config.toml
model = "image classifier"
horizontal_flip = true
targets = ["tissue"]
num_classes = 9
depths = [5, 5, 5]
init = "torch_default"
beta1 = 0.95
adamw_lr_other_params = 0.00085
Rows from block 11 of a small image classifier, named by matrix and row number. Rows with one number belong to one channel. Each number is 50 + 12 x the weight over its row's rms, rounded and kept within 0 to 99. All counts start at 0.
After each channel's rows are labels from the 100 images, of 14848, where the channel reaches its highest value: "colour at peak" is the nearest of a few named colours to the mean colour under the peak. Only what is clearly more common there than usual is listed. The data: stained colorectal tissue patches (NCT-CRC-HE-100K).
# convs0: first 3x3 conv (model.blocks.11.convs.0.weight, 192x192x3x3, each kernel summed), inputs 0-191
# convs1: second 3x3 conv (model.blocks.11.convs.1.weight, 192x192x3x3, transposed, each kernel summed), outputs 0-191

convs0.162:54 63 59 57 48 55 23 54 52 34 47 45 53 44 73 66 58 37 55 80 60 51 78 58 47 53 44 37 32 39 27 61 40 43 66 40 21 52 58 52 59 32 67 48 66 49 55 54 46 44 50 41 36 50 40 47 57 36 36 36 49 46 47 46 32 38 53 41 41 42 63 41 48 34 45 35 60 64 36 57 55 53 71 38 50 55 42 59 64 64 52 37 42 49 36 46 76 54 49 30 35 55 34 47 47 46 59 46 53 22 54 43 55 41 55 35 44 43 54 51 53 61 42 56 47 37 32 39 49 94 25 33 58 58 40 57 40 51 52 42 52 37 82 68 44 38 65 58 63 53 59 55 45 47 41 53 42 56 59 25 61 57 49 47 43 78 41 42 72 36 54 45 52 34 44 50 55 33 43 60 61 51 36 50 70 33 38 29 53 64 54 38
convs1.162:79 32 49 54 61 30 33 65 68 48 50 68 51 51 46 48 57 42 39 59 63 28 65 59 51 42 29 54 58 50 68 44 56 50 38 36 77 39 46 65 48 50 58 71 36 43 39 30 45 53 49 41 49 52 34 50 62 69 44 65 55 65 33 36 38 46 54 44 51 57 56 40 56 59 44 70 57 70 61 38 55 75 64 59 54 59 54 56 58 52 51 58 40 41 50 68 59 45 58 81 41 50 56 53 69 57 35 51 37 37 47 57 73 64 41 57 46 41 55 70 53 50 31 51 50 45 52 42 50 50 37 59 68 64 33 53 48 24 50 54 66 48 41 48 47 35 54 25 57 47 58 42 34 25 48 46 49 70 74 53 29 54 49 35 26 41 30 44 76 67 52 35 46 49 55 52 50 50 56 38 63 65 31 46 44 32 69 50 43 44 49 71
colour at peak: pink

convs0.64:42 51 63 48 55 48 86 53 58 58 62 63 68 47 46 49 62 53 62 30 53 52 61 22 51 44 59 44 44 46 78 48 36 76 40 47 69 30 55 68 48 38 54 54 42 60 41 50 34 64 71 49 48 64 56 53 43 40 56 61 57 38 55 58 63 70 50 56 46 66 50 33 28 58 35 67 47 42 54 67 56 55 21 61 65 17 77 55 44 30 41 55 54 49 35 67 40 35 56 66 51 47 54 50 56 48 61 39 49 65 37 24 68 31 58 49 29 53 47 57 62 64 59 47 59 47 49 59 68 52 48 42 52 53 42 48 50 42 18 39 56 37 67 46 70 68 34 43 59 64 54 51 59 61 45 43 64 35 43 57 49 57 44 33 52 53 49 46 41 57 60 45 45 23 62 49 54 37 49 47 37 44 60 53 35 55 57 55 48 42 56 21
convs1.64:46 49 68 60 62 38 56 47 53 27 50 59 52 52 53 53 52 46 30 32 17 66 57 40 42 59 57 48 55 41 67 69 54 47 37 26 37 63 44 52 36 60 37 30 46 30 40 77 36 68 39 46 37 51 22 48 64 38 28 35 47 47 42 67 40 39 39 57 59 35 34 44 40 51 41 59 58 42 57 65 56 41 38 51 37 32 56 54 65 39 29 45 33 50 40 49 50 54 55 39 49 49 72 58 54 45 55 48 48 60 50 00 40 17 58 40 42 57 69 47 44 61 63 37 56 53 55 60 24 63 55 38 55 31 48 40 47 57 74 54 47 20 52 56 41 40 41 42 61 54 41 40 53 49 44 45 52 66 37 46 36 60 50 45 46 49 51 68 25 56 44 53 47 44 57 60 43 37 53 48 56 52 46 44 43 37 32 48 34 59 50 59
colour at peak: pink

convs0.151:39 50 61 48 48 60 59 59 56 44 43 44 52 41 39 42 58 57 23 35 42 45 58 63 25 51 94 52 50 34 49 57 60 34 66 38 52 20 36 51 62 45 60 56 51 46 63 64 47 42 45 58 40 48 43 49 38 54 46 76 39 49 53 40 35 48 60 50 58 45 42 20 32 38 36 40 36 35 65 64 51 40 41 41 58 35 53 47 18 49 60 61 56 45 50 19 42 33 49 54 46 55 45 43 24 49 36 26 54 50 51 52 37 40 50 49 38 70 53 34 55 52 31 37 46 63 52 51 58 41 34 53 49 27 56 48 53 42 48 65 48 46 57 45 58 46 41 39 64 37 55 38 39 49 77 51 72 63 59 31 49 37 52 67 66 44 32 30 42 32 53 36 73 38 50 42 59 50 39 49 31 57 53 37 32 36 38 55 51 68 53 36
convs1.151:56 68 53 58 43 64 29 46 62 43 50 63 51 15 55 40 76 38 53 38 38 65 56 43 55 51 54 25 53 54 70 56 29 58 69 62 49 60 45 36 51 34 46 60 63 51 48 50 61 42 59 50 58 53 28 67 52 41 26 47 71 75 37 48 82 40 56 46 48 36 42 67 50 45 38 41 46 43 57 63 52 49 43 14 63 51 48 60 61 32 45 65 50 46 46 47 43 58 72 49 60 40 44 37 62 45 56 79 52 49 47 37 11 37 65 36 39 55 56 22 40 45 53 59 68 50 54 53 49 39 31 50 69 59 55 55 61 51 68 51 47 52 68 54 40 61 50 50 37 38 53 38 44 44 46 61 39 58 42 43 53 31 54 61 60 59 35 42 54 52 57 56 44 46 58 53 58 60 68 59 55 39 64 38 44 66 56 31 30 56 54 69
colour at peak: pink

convs0.187:36 35 56 31 67 51 63 48 60 27 52 57 45 48 58 48 30 47 62 47 56 57 35 66 31 68 70 61 35 22 49 56 42 33 55 33 55 61 53 33 56 56 39 43 46 65 71 59 75 55 32 46 55 52 56 49 46 48 45 28 48 36 44 55 41 37 58 49 67 57 58 32 61 49 56 39 54 61 59 46 40 39 60 57 45 55 58 65 42 46 50 58 44 80 51 57 23 54 61 33 45 49 49 53 69 54 35 40 34 61 51 62 33 73 56 38 52 42 37 51 63 44 37 46 24 55 73 64 51 44 32 52 70 52 59 49 56 60 57 43 52 46 51 62 57 62 52 64 49 30 51 46 26 45 66 56 39 50 44 35 72 40 54 80 59 49 41 46 22 41 46 52 42 28 47 37 42 71 30 60 38 59 41 49 45 46 63 40 71 39 48 28
convs1.187:53 44 73 31 39 60 32 36 85 48 45 69 23 47 57 57 63 64 62 43 40 67 55 45 41 48 54 59 47 29 49 61 26 54 56 47 39 67 41 52 66 38 34 67 46 64 38 40 63 43 56 56 36 28 56 52 58 65 46 59 73 66 34 48 44 61 43 44 62 51 42 40 64 33 44 55 38 63 61 58 53 56 69 49 65 55 50 45 42 53 31 45 38 46 57 35 43 64 60 39 34 26 74 49 33 40 79 54 60 37 60 45 58 65 50 45 81 47 27 39 46 47 41 47 73 50 59 47 37 52 42 44 46 43 46 29 43 53 34 48 43 59 52 43 45 38 61 48 50 45 42 44 65 34 45 32 35 42 53 33 45 83 37 56 43 46 41 57 22 57 54 56 58 39 42 53 64 48 44 44 33 36 73 47 59 56 44 53 46 38 42 51
colour at peak: white

convs0.117:35 43 35 64 39 47 55 41 49 38 31 32 64 48 41 27 46 37 36 35 58 44 47 42 57 44 59 45 41 25 31 32 48 34 39 76 58 36 63 59 46 44 45 46 48 49 56 52 45 30 27 41 47 60 31 47 51 65 79 42 55 53 42 60 29 44 44 47 50 49 44 67 33 48 56 56 29 55 37 32 57 70 38 31 53 27 65 42 49 37 16 48 29 50 45 45 67 48 46 55 56 71 57 47 60 46 59 57 51 40 33 56 27 33 54 33 54 52 39 55 53 35 45 46 37 52 52 56 53 52 43 36 41 43 47 36 50 49 38 37 52 58 28 28 26 50 54 39 44 54 52 41 37 37 73 66 37 63 52 29 34 31 71 63 51 58 47 27 61 47 49 28 43 52 47 37 48 43 48 56 45 51 39 43 59 45 44 16 40 44 42 48
convs1.117:45 67 47 60 50 48 70 48 68 40 37 53 36 54 58 81 56 59 52 44 07 54 52 55 50 68 40 51 47 51 48 20 49 48 71 49 64 68 37 42 50 52 50 43 44 39 49 54 48 52 49 56 57 34 36 32 46 38 40 48 67 46 56 60 53 45 58 39 38 46 59 56 58 53 49 60 42 53 56 60 65 44 43 33 57 42 46 43 42 63 54 53 44 36 38 56 46 49 68 50 40 70 36 59 61 56 53 40 58 51 19 47 49 51 66 44 46 38 37 48 33 69 68 53 45 55 61 64 60 51 36 46 84 52 85 45 60 45 66 40 82 44 66 40 50 37 55 62 53 57 41 46 45 51 48 67 32 52 44 27 39 51 54 43 84 41 55 46 52 60 66 45 39 46 51 63 42 29 55 81 55 65 38 43 39 79 54 54 46 67 61 40
colour at peak: brown

convs0.37:55 63 62 45 50 30 66 48 45 55 38 52 55 53 39 58 57 52 54 39 44 42 62 29 50 51 33 65 56 37 79 79 41 45 34 36 45 44 48 66 48 36 54 48 12 90 47 52 44 47 50 35 36 45 55 51 51 40 71 47 63 45 44 47 54 63 50 62 53 52 54 51 54 51 36 42 57 57 60 55 51 62 56 53 36 53 63 53 44 47 53 45 44 53 50 57 49 06 46 45 50 59 51 65 44 56 50 58 53 48 42 37 57 39 49 52 48 63 45 52 82 46 43 48 54 49 33 43 91 56 57 57 28 51 43 50 59 58 38 38 64 24 70 63 59 39 37 55 50 47 41 47 47 30 36 49 73 30 48 36 54 76 44 38 39 39 32 59 55 43 46 60 48 80 47 55 78 34 53 55 50 36 50 62 45 61 58 55 29 41 46 43
convs1.37:65 44 49 52 49 38 42 44 36 59 49 39 11 57 42 60 52 47 41 50 26 46 62 58 45 52 43 63 45 37 39 55 46 59 41 44 19 58 53 55 17 47 54 45 25 34 31 70 27 48 36 56 43 51 41 45 92 37 58 56 58 60 48 28 40 45 52 70 64 47 45 40 61 58 54 55 62 55 52 56 51 58 29 65 31 60 67 47 29 41 37 44 59 63 41 54 59 52 58 38 71 42 56 52 53 49 38 52 23 65 38 43 61 42 49 48 38 65 49 57 41 56 53 49 45 43 28 52 32 60 51 48 50 18 51 54 45 35 40 55 58 34 39 54 40 61 31 36 53 49 53 42 53 49 38 57 47 52 51 59 41 31 58 52 50 47 10 72 37 43 43 60 48 32 52 45 38 54 39 32 52 63 58 50 55 47 41 50 25 60 53 37
colour at peak: red; brown

convs0.106:51 71 34 56 51 42 52 52 53 55 60 51 43 41 59 34 61 34 46 61 30 69 34 65 48 35 53 38 59 69 38 43 50 47 43 30 43 27 38 39 65 51 40 56 47 48 46 38 38 46 56 61 55 38 55 34 37 60 47 40 39 46 60 59 66 39 45 53 64 36 51 47 43 60 31 47 61 38 55 45 43 76 35 40 65 42 61 41 37 55 54 42 56 52 47 40 42 64 43 35 71 36 56 47 52 25 58 60 44 49 79 48 33 83 46 64 51 53 59 50 45 27 48 51 46 79 56 58 49 65 63 47 60 37 34 59 57 28 88 52 38 54 56 51 61 52 26 51 44 42 36 38 59 45 39 61 70 75 57 58 61 53 47 39 75 52 44 47 58 52 49 56 65 45 46 41 49 71 33 30 43 72 58 37 74 70 37 61 63 53 43 53
convs1.106:60 53 42 60 65 66 40 69 53 48 50 39 46 45 53 54 54 48 55 47 46 73 49 59 49 48 34 54 33 38 44 44 63 40 37 42 41 40 47 46 57 34 34 35 31 56 63 31 56 29 42 68 51 38 39 59 33 76 45 53 51 42 44 66 49 47 51 57 36 57 53 53 55 48 43 37 70 52 46 61 63 24 61 44 39 53 46 80 62 54 40 66 40 52 19 49 64 39 53 47 68 48 64 47 31 58 33 38 61 36 63 46 54 69 38 54 56 52 66 41 41 67 71 56 50 66 36 41 57 51 46 58 68 45 25 64 69 39 68 44 22 35 45 49 51 51 42 48 50 64 65 75 28 66 41 55 41 49 85 35 38 51 63 50 57 61 42 33 37 53 49 56 48 72 36 46 48 24 47 55 68 72 41 54 40 48 48 44 60 35 48 59
colour at peak: pink

convs0.177:61 44 62 52 59 48 53 75 65 31 65 45 32 39 39 47 55 67 47 61 76 59 47 72 31 44 28 59 28 26 42 53 33 44 46 52 46 59 48 70 72 68 65 40 43 60 41 71 57 45 68 22 28 48 60 40 54 44 47 71 37 62 49 49 61 47 59 41 55 70 53 72 47 42 47 51 60 60 52 69 63 51 61 39 47 52 59 55 46 32 69 45 39 55 71 64 46 47 41 52 53 49 57 48 56 60 46 38 44 49 66 49 63 53 48 50 66 49 75 68 46 48 53 52 65 54 59 80 55 56 54 53 41 36 53 85 42 47 43 38 43 46 62 62 92 47 38 47 65 43 48 50 70 48 59 66 52 47 62 59 53 67 29 70 49 69 52 45 51 33 50 64 44 41 34 47 47 46 49 54 66 54 55 50 64 39 37 43 48 50 55 53
convs1.177:39 48 27 53 27 37 58 57 48 71 43 66 42 36 29 56 66 23 51 53 11 51 35 43 51 64 49 35 43 52 46 40 39 43 26 70 29 66 53 56 35 65 49 49 31 32 45 64 43 44 54 39 28 43 20 46 58 38 30 45 58 45 36 37 70 53 61 59 50 42 40 53 45 55 51 28 37 45 55 62 45 60 46 43 61 46 44 45 54 41 73 61 52 32 49 38 69 33 50 55 52 53 52 52 60 55 54 50 51 34 18 43 45 44 37 46 38 56 56 26 47 56 39 65 33 57 50 66 48 42 45 57 38 56 69 45 45 42 55 44 70 38 64 53 35 45 43 34 44 32 50 65 51 47 48 46 60 65 47 48 42 39 51 71 82 46 41 49 56 57 60 64 52 35 39 57 41 45 62 50 67 65 45 60 78 54 57 33 41 45 36 52
colour at peak: brown

convs0.71:52 63 68 52 38 48 63 46 63 54 52 45 24 56 22 51 57 33 56 56 73 54 34 54 43 45 41 48 61 45 39 58 52 53 42 34 41 62 54 55 44 40 47 58 38 29 52 31 47 70 38 50 44 55 44 58 47 58 54 40 51 59 36 53 50 60 54 27 32 34 60 59 40 46 59 49 45 27 55 52 45 31 57 49 46 58 58 54 88 51 56 50 28 49 41 64 34 37 60 62 51 63 34 60 36 79 43 43 42 36 31 53 50 51 61 55 43 70 50 55 51 58 43 55 69 24 57 40 32 45 28 29 28 49 38 56 77 75 62 37 53 62 59 53 42 59 48 49 65 51 44 60 51 49 40 47 55 58 26 49 50 28 51 55 30 49 56 56 56 46 53 56 48 66 55 39 68 46 56 57 40 10 62 36 51 39 35 65 47 26 53 65
convs1.71:60 41 36 71 57 51 59 38 54 67 32 55 70 52 65 47 70 41 48 46 47 59 50 42 38 83 64 43 54 36 38 42 35 75 55 37 76 60 43 63 51 64 46 68 59 32 43 45 45 72 52 51 47 50 34 58 62 39 48 39 57 52 63 49 59 53 40 49 42 34 43 49 24 32 53 35 68 51 68 54 48 33 40 39 39 36 61 52 26 42 60 53 52 48 47 28 44 43 60 35 41 78 32 57 49 41 59 47 70 56 47 58 44 22 49 35 39 93 63 58 37 46 28 54 55 46 33 53 47 45 45 46 60 68 38 42 48 52 50 38 64 23 48 55 41 51 40 46 53 54 51 33 63 56 42 64 67 60 72 40 51 56 51 47 53 51 39 67 26 47 60 59 59 41 44 54 52 52 48 59 46 30 50 67 50 35 61 62 48 61 33 47
colour at peak: brown

convs0.16:61 44 52 47 46 29 34 64 56 49 64 67 76 37 66 56 62 48 37 45 44 62 33 32 55 42 57 62 44 35 65 56 52 48 61 29 60 59 37 50 59 45 77 59 50 19 68 61 61 58 39 52 46 56 58 52 65 46 60 68 49 59 57 71 41 56 50 64 48 52 48 77 69 32 61 40 43 32 39 67 61 43 54 42 88 65 60 41 63 52 56 51 45 57 53 58 57 68 46 40 50 51 58 42 46 74 61 28 36 54 61 39 48 38 41 68 72 25 51 37 29 65 48 43 64 56 45 47 21 60 34 57 50 54 39 35 56 60 46 48 50 43 56 51 58 32 45 45 54 52 33 40 55 52 39 51 61 57 34 45 59 60 43 34 42 44 48 53 60 51 53 74 34 65 59 54 33 33 41 69 54 47 52 70 43 57 48 50 37 51 60 78
convs1.16:38 45 21 55 35 42 55 53 52 52 28 57 33 50 49 39 53 55 50 58 45 48 41 31 62 60 28 41 43 31 49 35 63 53 39 41 55 54 48 58 73 46 44 28 55 41 38 37 50 44 41 42 37 43 51 30 15 32 42 55 63 45 51 60 52 49 55 59 49 34 63 43 50 57 36 52 55 49 47 38 49 52 41 44 42 67 29 50 38 65 31 64 49 53 71 43 25 55 54 52 45 71 14 43 56 71 39 53 48 82 54 43 36 24 57 42 37 62 47 54 37 42 30 40 27 36 44 54 57 46 44 37 48 53 37 34 24 47 66 66 50 50 40 53 34 38 44 51 61 40 42 69 48 64 60 39 69 39 59 57 57 35 53 41 50 41 73 42 37 48 70 51 51 43 41 59 69 41 33 65 57 70 37 44 52 56 33 45 58 46 51 37
colour at peak: brown

convs0.69:60 56 46 73 62 78 59 41 58 52 54 40 55 61 48 63 34 49 25 46 42 59 16 39 61 56 62 59 92 28 52 60 48 34 56 70 43 63 37 38 57 59 49 49 55 38 55 62 58 53 38 41 72 29 63 17 38 56 56 33 49 38 56 53 48 50 48 41 48 33 50 59 57 66 43 39 56 55 54 52 47 52 55 60 52 62 47 51 46 78 75 55 45 56 41 53 49 42 45 47 39 73 41 40 59 57 34 40 57 52 57 36 52 58 55 36 56 51 45 54 65 59 37 35 48 51 41 19 50 68 02 44 42 50 39 60 46 52 52 58 66 58 47 47 30 41 49 55 34 61 56 50 48 46 74 48 61 65 44 45 47 54 47 65 55 41 56 58 29 41 39 49 66 54 54 79 53 60 53 53 39 50 35 50 42 57 70 51 45 51 49 35
convs1.69:55 41 37 50 54 53 42 54 40 43 53 52 51 52 51 20 54 49 61 40 50 53 41 46 44 56 54 81 70 31 27 47 33 57 42 51 46 57 53 66 36 66 53 63 54 60 21 56 46 40 48 68 55 86 37 34 44 40 99 43 41 52 50 51 53 40 62 74 45 28 44 40 51 50 49 60 49 72 54 68 57 50 48 36 36 33 68 43 33 63 48 61 35 84 61 49 56 55 37 37 69 29 30 52 43 52 37 56 35 27 56 42 45 57 55 50 45 64 40 44 53 30 54 39 41 45 57 30 41 68 53 38 41 49 73 54 47 57 47 63 81 41 40 44 39 41 32 52 64 42 51 55 50 52 41 45 62 47 56 63 53 56 59 56 61 46 41 46 39 57 35 68 54 51 44 61 62 45 53 53 55 50 51 46 62 61 34 41 40 48 64 46
colour at peak: brown

convs0.53:39 54 46 37 49 47 28 28 42 16 53 26 46 39 56 49 56 38 36 26 48 49 56 48 66 46 62 50 21 52 35 59 43 50 41 55 48 48 38 59 38 44 35 48 51 51 32 72 25 55 45 69 26 47 56 62 52 42 35 43 58 51 58 53 47 60 38 50 40 70 42 59 55 44 57 38 54 48 59 48 40 47 59 40 55 54 60 46 48 26 81 48 58 44 43 72 71 44 41 57 38 53 33 51 61 43 73 44 55 35 48 45 49 17 46 45 67 48 61 36 36 59 38 42 46 51 37 46 32 66 31 48 70 42 43 43 50 40 39 57 61 47 70 44 48 50 66 44 52 40 55 52 41 52 32 50 83 50 53 27 39 58 59 62 37 61 60 47 43 48 44 31 53 46 42 72 57 23 40 68 71 56 46 48 39 40 45 45 54 82 57 48
convs1.53:58 52 36 33 54 42 52 67 57 41 53 34 72 42 42 64 53 47 44 38 51 45 50 64 65 45 23 64 60 54 48 30 38 51 57 49 62 30 63 61 60 42 66 67 44 46 63 67 43 39 73 67 28 55 56 55 37 45 46 48 52 49 41 32 93 47 62 48 43 56 72 44 49 53 53 57 59 41 29 47 76 62 36 53 38 37 64 64 66 57 56 45 55 53 52 61 41 34 48 72 50 43 42 40 45 56 53 70 48 39 46 56 62 54 53 53 27 50 59 39 60 40 42 53 51 56 47 42 61 30 52 52 64 49 31 62 45 10 58 51 52 63 44 56 58 54 39 23 51 59 73 54 33 42 26 58 55 44 44 39 55 46 82 38 64 46 47 54 56 69 36 34 37 34 49 54 48 76 62 58 40 54 55 42 63 42 66 49 51 60 57 56
colour at peak: pink

convs0.57:40 40 32 55 44 44 60 52 60 42 43 51 51 63 57 74 46 51 67 26 48 40 30 39 71 66 51 62 34 35 41 41 44 42 55 64 65 50 45 51 50 39 54 55 44 60 47 55 45 46 53 34 43 54 56 53 54 64 55 63 47 44 45 57 62 34 40 50 64 68 56 58 55 39 60 53 54 50 27 65 66 51 41 28 63 39 47 38 22 28 62 64 31 34 54 42 51 37 51 32 40 58 56 52 51 60 57 26 25 61 49 51 48 55 38 59 68 44 63 47 20 79 68 54 54 80 52 36 34 44 12 52 46 31 54 76 47 59 48 36 49 43 65 61 44 46 63 49 42 27 33 53 36 53 61 65 63 56 54 46 56 36 41 59 51 69 45 43 50 42 58 61 68 70 53 55 41 52 55 43 35 24 43 64 31 50 49 59 46 45 48 33
convs1.57:63 61 67 49 26 47 31 52 76 41 29 57 47 52 43 49 60 68 38 47 38 57 42 42 56 49 70 37 57 60 66 55 50 50 53 41 49 57 40 60 30 73 53 56 23 25 60 62 37 17 45 41 44 61 78 41 50 35 47 55 72 52 33 45 57 60 57 25 56 55 42 39 37 48 53 42 65 56 63 62 55 50 60 33 45 42 50 53 40 47 40 56 31 33 54 38 53 49 38 50 47 66 47 55 47 24 46 54 61 52 44 45 52 38 34 50 36 53 39 35 52 38 37 63 38 49 42 46 36 33 41 56 79 46 41 49 24 67 42 55 48 55 61 64 57 43 51 51 57 45 28 36 40 76 64 50 71 56 42 52 57 42 74 42 63 47 56 43 42 52 58 52 54 28 31 47 45 49 51 49 50 47 53 63 69 42 75 79 36 50 38 34
colour at peak: grey

convs0.22:34 45 48 59 70 30 35 20 83 52 47 39 43 41 50 52 65 37 60 41 40 45 86 52 43 49 63 68 59 55 41 58 29 44 48 57 60 32 56 43 63 46 32 45 63 52 48 33 41 51 53 61 42 49 63 66 42 49 50 62 63 42 34 41 34 43 40 55 55 53 57 43 49 35 37 34 48 69 41 64 25 47 54 39 36 34 51 43 44 32 52 50 59 49 43 35 30 42 53 54 47 56 55 21 58 45 44 49 35 58 57 52 68 48 38 61 54 58 56 55 64 45 55 44 44 25 49 57 48 35 46 48 68 69 48 50 50 45 54 63 55 56 54 60 51 48 30 27 42 40 59 65 06 44 53 50 51 50 49 54 75 50 35 48 52 50 41 50 62 49 07 68 40 58 36 65 63 57 43 51 31 45 70 55 31 60 41 47 42 54 47 57
convs1.22:59 61 54 24 51 63 47 38 52 58 38 60 49 30 51 42 36 57 51 54 35 55 62 48 34 61 47 36 50 69 45 51 71 44 46 41 56 49 52 47 42 62 49 92 39 33 44 28 61 37 66 42 51 44 49 43 58 58 53 61 73 50 52 28 45 79 31 51 37 35 54 56 57 40 60 59 37 45 45 40 27 48 59 41 55 53 46 25 62 72 56 45 33 50 41 49 45 55 55 52 32 32 57 66 51 64 60 61 40 51 46 50 53 32 26 52 33 44 56 45 54 37 33 37 60 48 51 50 25 50 42 44 63 49 51 38 64 33 40 64 40 30 28 63 46 23 31 38 66 33 49 56 60 30 55 51 53 38 24 57 43 42 20 29 51 43 53 49 44 39 44 49 25 44 27 53 52 53 49 58 42 47 54 69 59 46 47 48 32 59 50 56
colour at peak: grey; brown

convs0.186:55 62 56 61 56 32 61 47 49 63 26 37 44 61 61 40 51 50 65 44 52 56 48 40 56 68 42 63 37 59 37 48 49 54 42 40 48 58 61 49 56 62 63 44 60 55 64 64 47 45 52 54 44 52 65 59 54 55 30 65 49 63 49 55 39 50 56 81 82 21 45 45 18 46 61 18 51 58 67 39 52 50 64 49 66 70 39 45 42 26 46 55 58 35 44 47 54 55 65 68 44 73 57 38 46 63 25 42 36 44 60 38 56 52 54 42 41 56 46 54 49 64 19 67 64 59 51 50 45 30 55 48 52 41 49 40 36 44 42 49 35 45 54 54 45 29 41 62 43 48 35 51 54 50 41 64 56 45 38 35 42 59 36 29 19 48 38 44 39 56 57 27 40 47 66 54 70 50 71 68 49 48 39 72 55 40 36 62 21 37 42 54
convs1.186:39 63 61 52 55 40 29 67 41 52 33 41 38 53 41 55 55 54 62 54 40 49 76 52 47 56 53 37 46 52 42 54 45 27 46 38 20 52 40 43 49 38 60 04 61 59 58 51 54 64 55 38 54 48 51 52 60 34 47 39 36 45 65 56 57 58 59 47 62 61 56 54 23 47 44 45 55 46 31 53 41 40 65 53 30 56 55 41 43 54 44 49 44 41 58 49 72 41 58 54 50 47 53 36 28 55 44 20 60 57 43 55 56 70 78 49 54 38 57 48 52 47 44 37 48 42 63 60 40 49 47 54 74 54 49 49 55 41 68 47 61 47 16 39 71 44 45 53 45 53 52 37 43 63 71 59 25 51 35 46 71 52 24 38 42 55 19 59 42 32 34 52 36 41 57 61 65 66 36 56 49 48 55 61 27 53 82 45 60 56 56 35
colour at peak: white

convs0.133:37 45 54 59 62 46 31 43 49 52 39 39 61 44 39 56 55 83 62 46 57 50 64 49 53 41 55 39 68 58 48 54 41 27 46 62 51 41 40 33 47 37 64 42 55 55 57 47 40 34 36 54 46 53 69 35 34 50 27 47 48 65 41 59 40 43 40 34 44 46 46 71 42 41 62 53 45 52 50 24 50 68 65 44 56 28 46 44 38 46 55 54 36 23 25 28 50 43 35 51 63 46 62 29 55 42 28 63 50 47 41 61 65 31 51 40 54 46 60 51 48 49 41 66 65 29 38 40 48 38 38 34 23 54 38 39 57 29 49 55 56 52 51 60 68 45 47 49 66 44 52 58 35 50 42 62 42 44 41 52 39 61 68 30 32 41 51 28 47 64 30 40 51 50 60 33 57 49 43 49 86 50 67 40 39 58 31 65 32 38 41 82
convs1.133:73 62 47 50 38 52 52 55 65 35 31 45 30 65 59 40 57 93 34 40 57 43 46 47 45 75 37 54 30 60 61 53 53 35 56 59 57 59 39 48 57 58 73 40 71 36 41 67 59 49 44 39 41 31 57 46 44 58 30 43 59 46 34 58 49 43 52 61 41 47 60 61 48 59 48 32 54 42 60 36 66 42 52 49 60 55 62 61 37 58 12 48 53 19 61 60 53 50 66 58 51 58 44 49 75 48 47 61 62 53 48 45 35 55 64 23 57 53 79 60 41 63 75 49 62 48 42 44 58 33 41 48 56 39 38 36 48 45 60 66 66 68 49 40 49 42 30 63 52 49 38 36 53 47 45 43 40 24 56 63 36 54 54 60 69 46 77 49 68 59 72 49 55 42 51 40 56 58 52 61 58 48 57 55 60 37 67 45 47 53 62 61
colour at peak: brown

convs0.166:29 44 37 51 45 38 64 50 62 49 39 59 34 35 46 55 27 20 30 72 53 51 63 44 85 40 65 30 61 58 48 46 49 24 33 55 53 51 51 67 72 30 43 51 60 50 58 52 27 46 37 50 60 27 43 61 50 61 51 42 52 52 40 58 46 44 41 48 50 66 52 69 62 58 46 68 53 49 54 52 61 51 36 58 67 52 46 35 42 77 67 41 28 48 35 32 58 45 62 51 50 51 63 45 45 47 35 70 57 44 44 68 39 44 61 51 60 54 51 56 39 58 71 57 65 47 55 29 60 28 74 46 51 37 42 49 53 52 53 69 67 70 30 48 27 51 44 44 33 48 62 53 57 40 69 50 67 71 46 49 41 43 54 45 45 36 35 59 51 54 50 61 41 45 50 63 38 59 33 35 49 72 49 60 38 37 62 35 39 24 45 55
convs1.166:60 63 50 30 54 35 71 28 56 19 48 35 63 44 66 48 45 47 64 40 16 62 46 37 63 57 54 64 51 41 52 44 30 54 67 54 69 43 31 57 61 31 49 46 49 46 52 57 76 44 57 53 89 31 23 54 65 60 36 52 58 35 57 55 72 43 46 64 54 43 50 54 59 47 63 52 45 50 59 48 46 51 46 52 41 42 70 56 63 99 63 47 49 55 50 60 61 58 51 51 57 53 46 60 54 51 51 56 58 53 44 56 20 26 45 55 53 49 50 41 48 72 39 39 46 58 48 28 49 46 37 44 53 44 52 40 72 40 57 39 66 48 45 53 57 42 48 60 30 38 57 48 41 57 30 55 77 68 43 48 41 46 53 56 62 46 47 60 37 67 60 71 49 47 50 52 53 42 46 52 56 41 44 72 56 56 37 45 33 62 57 61
colour at peak: brown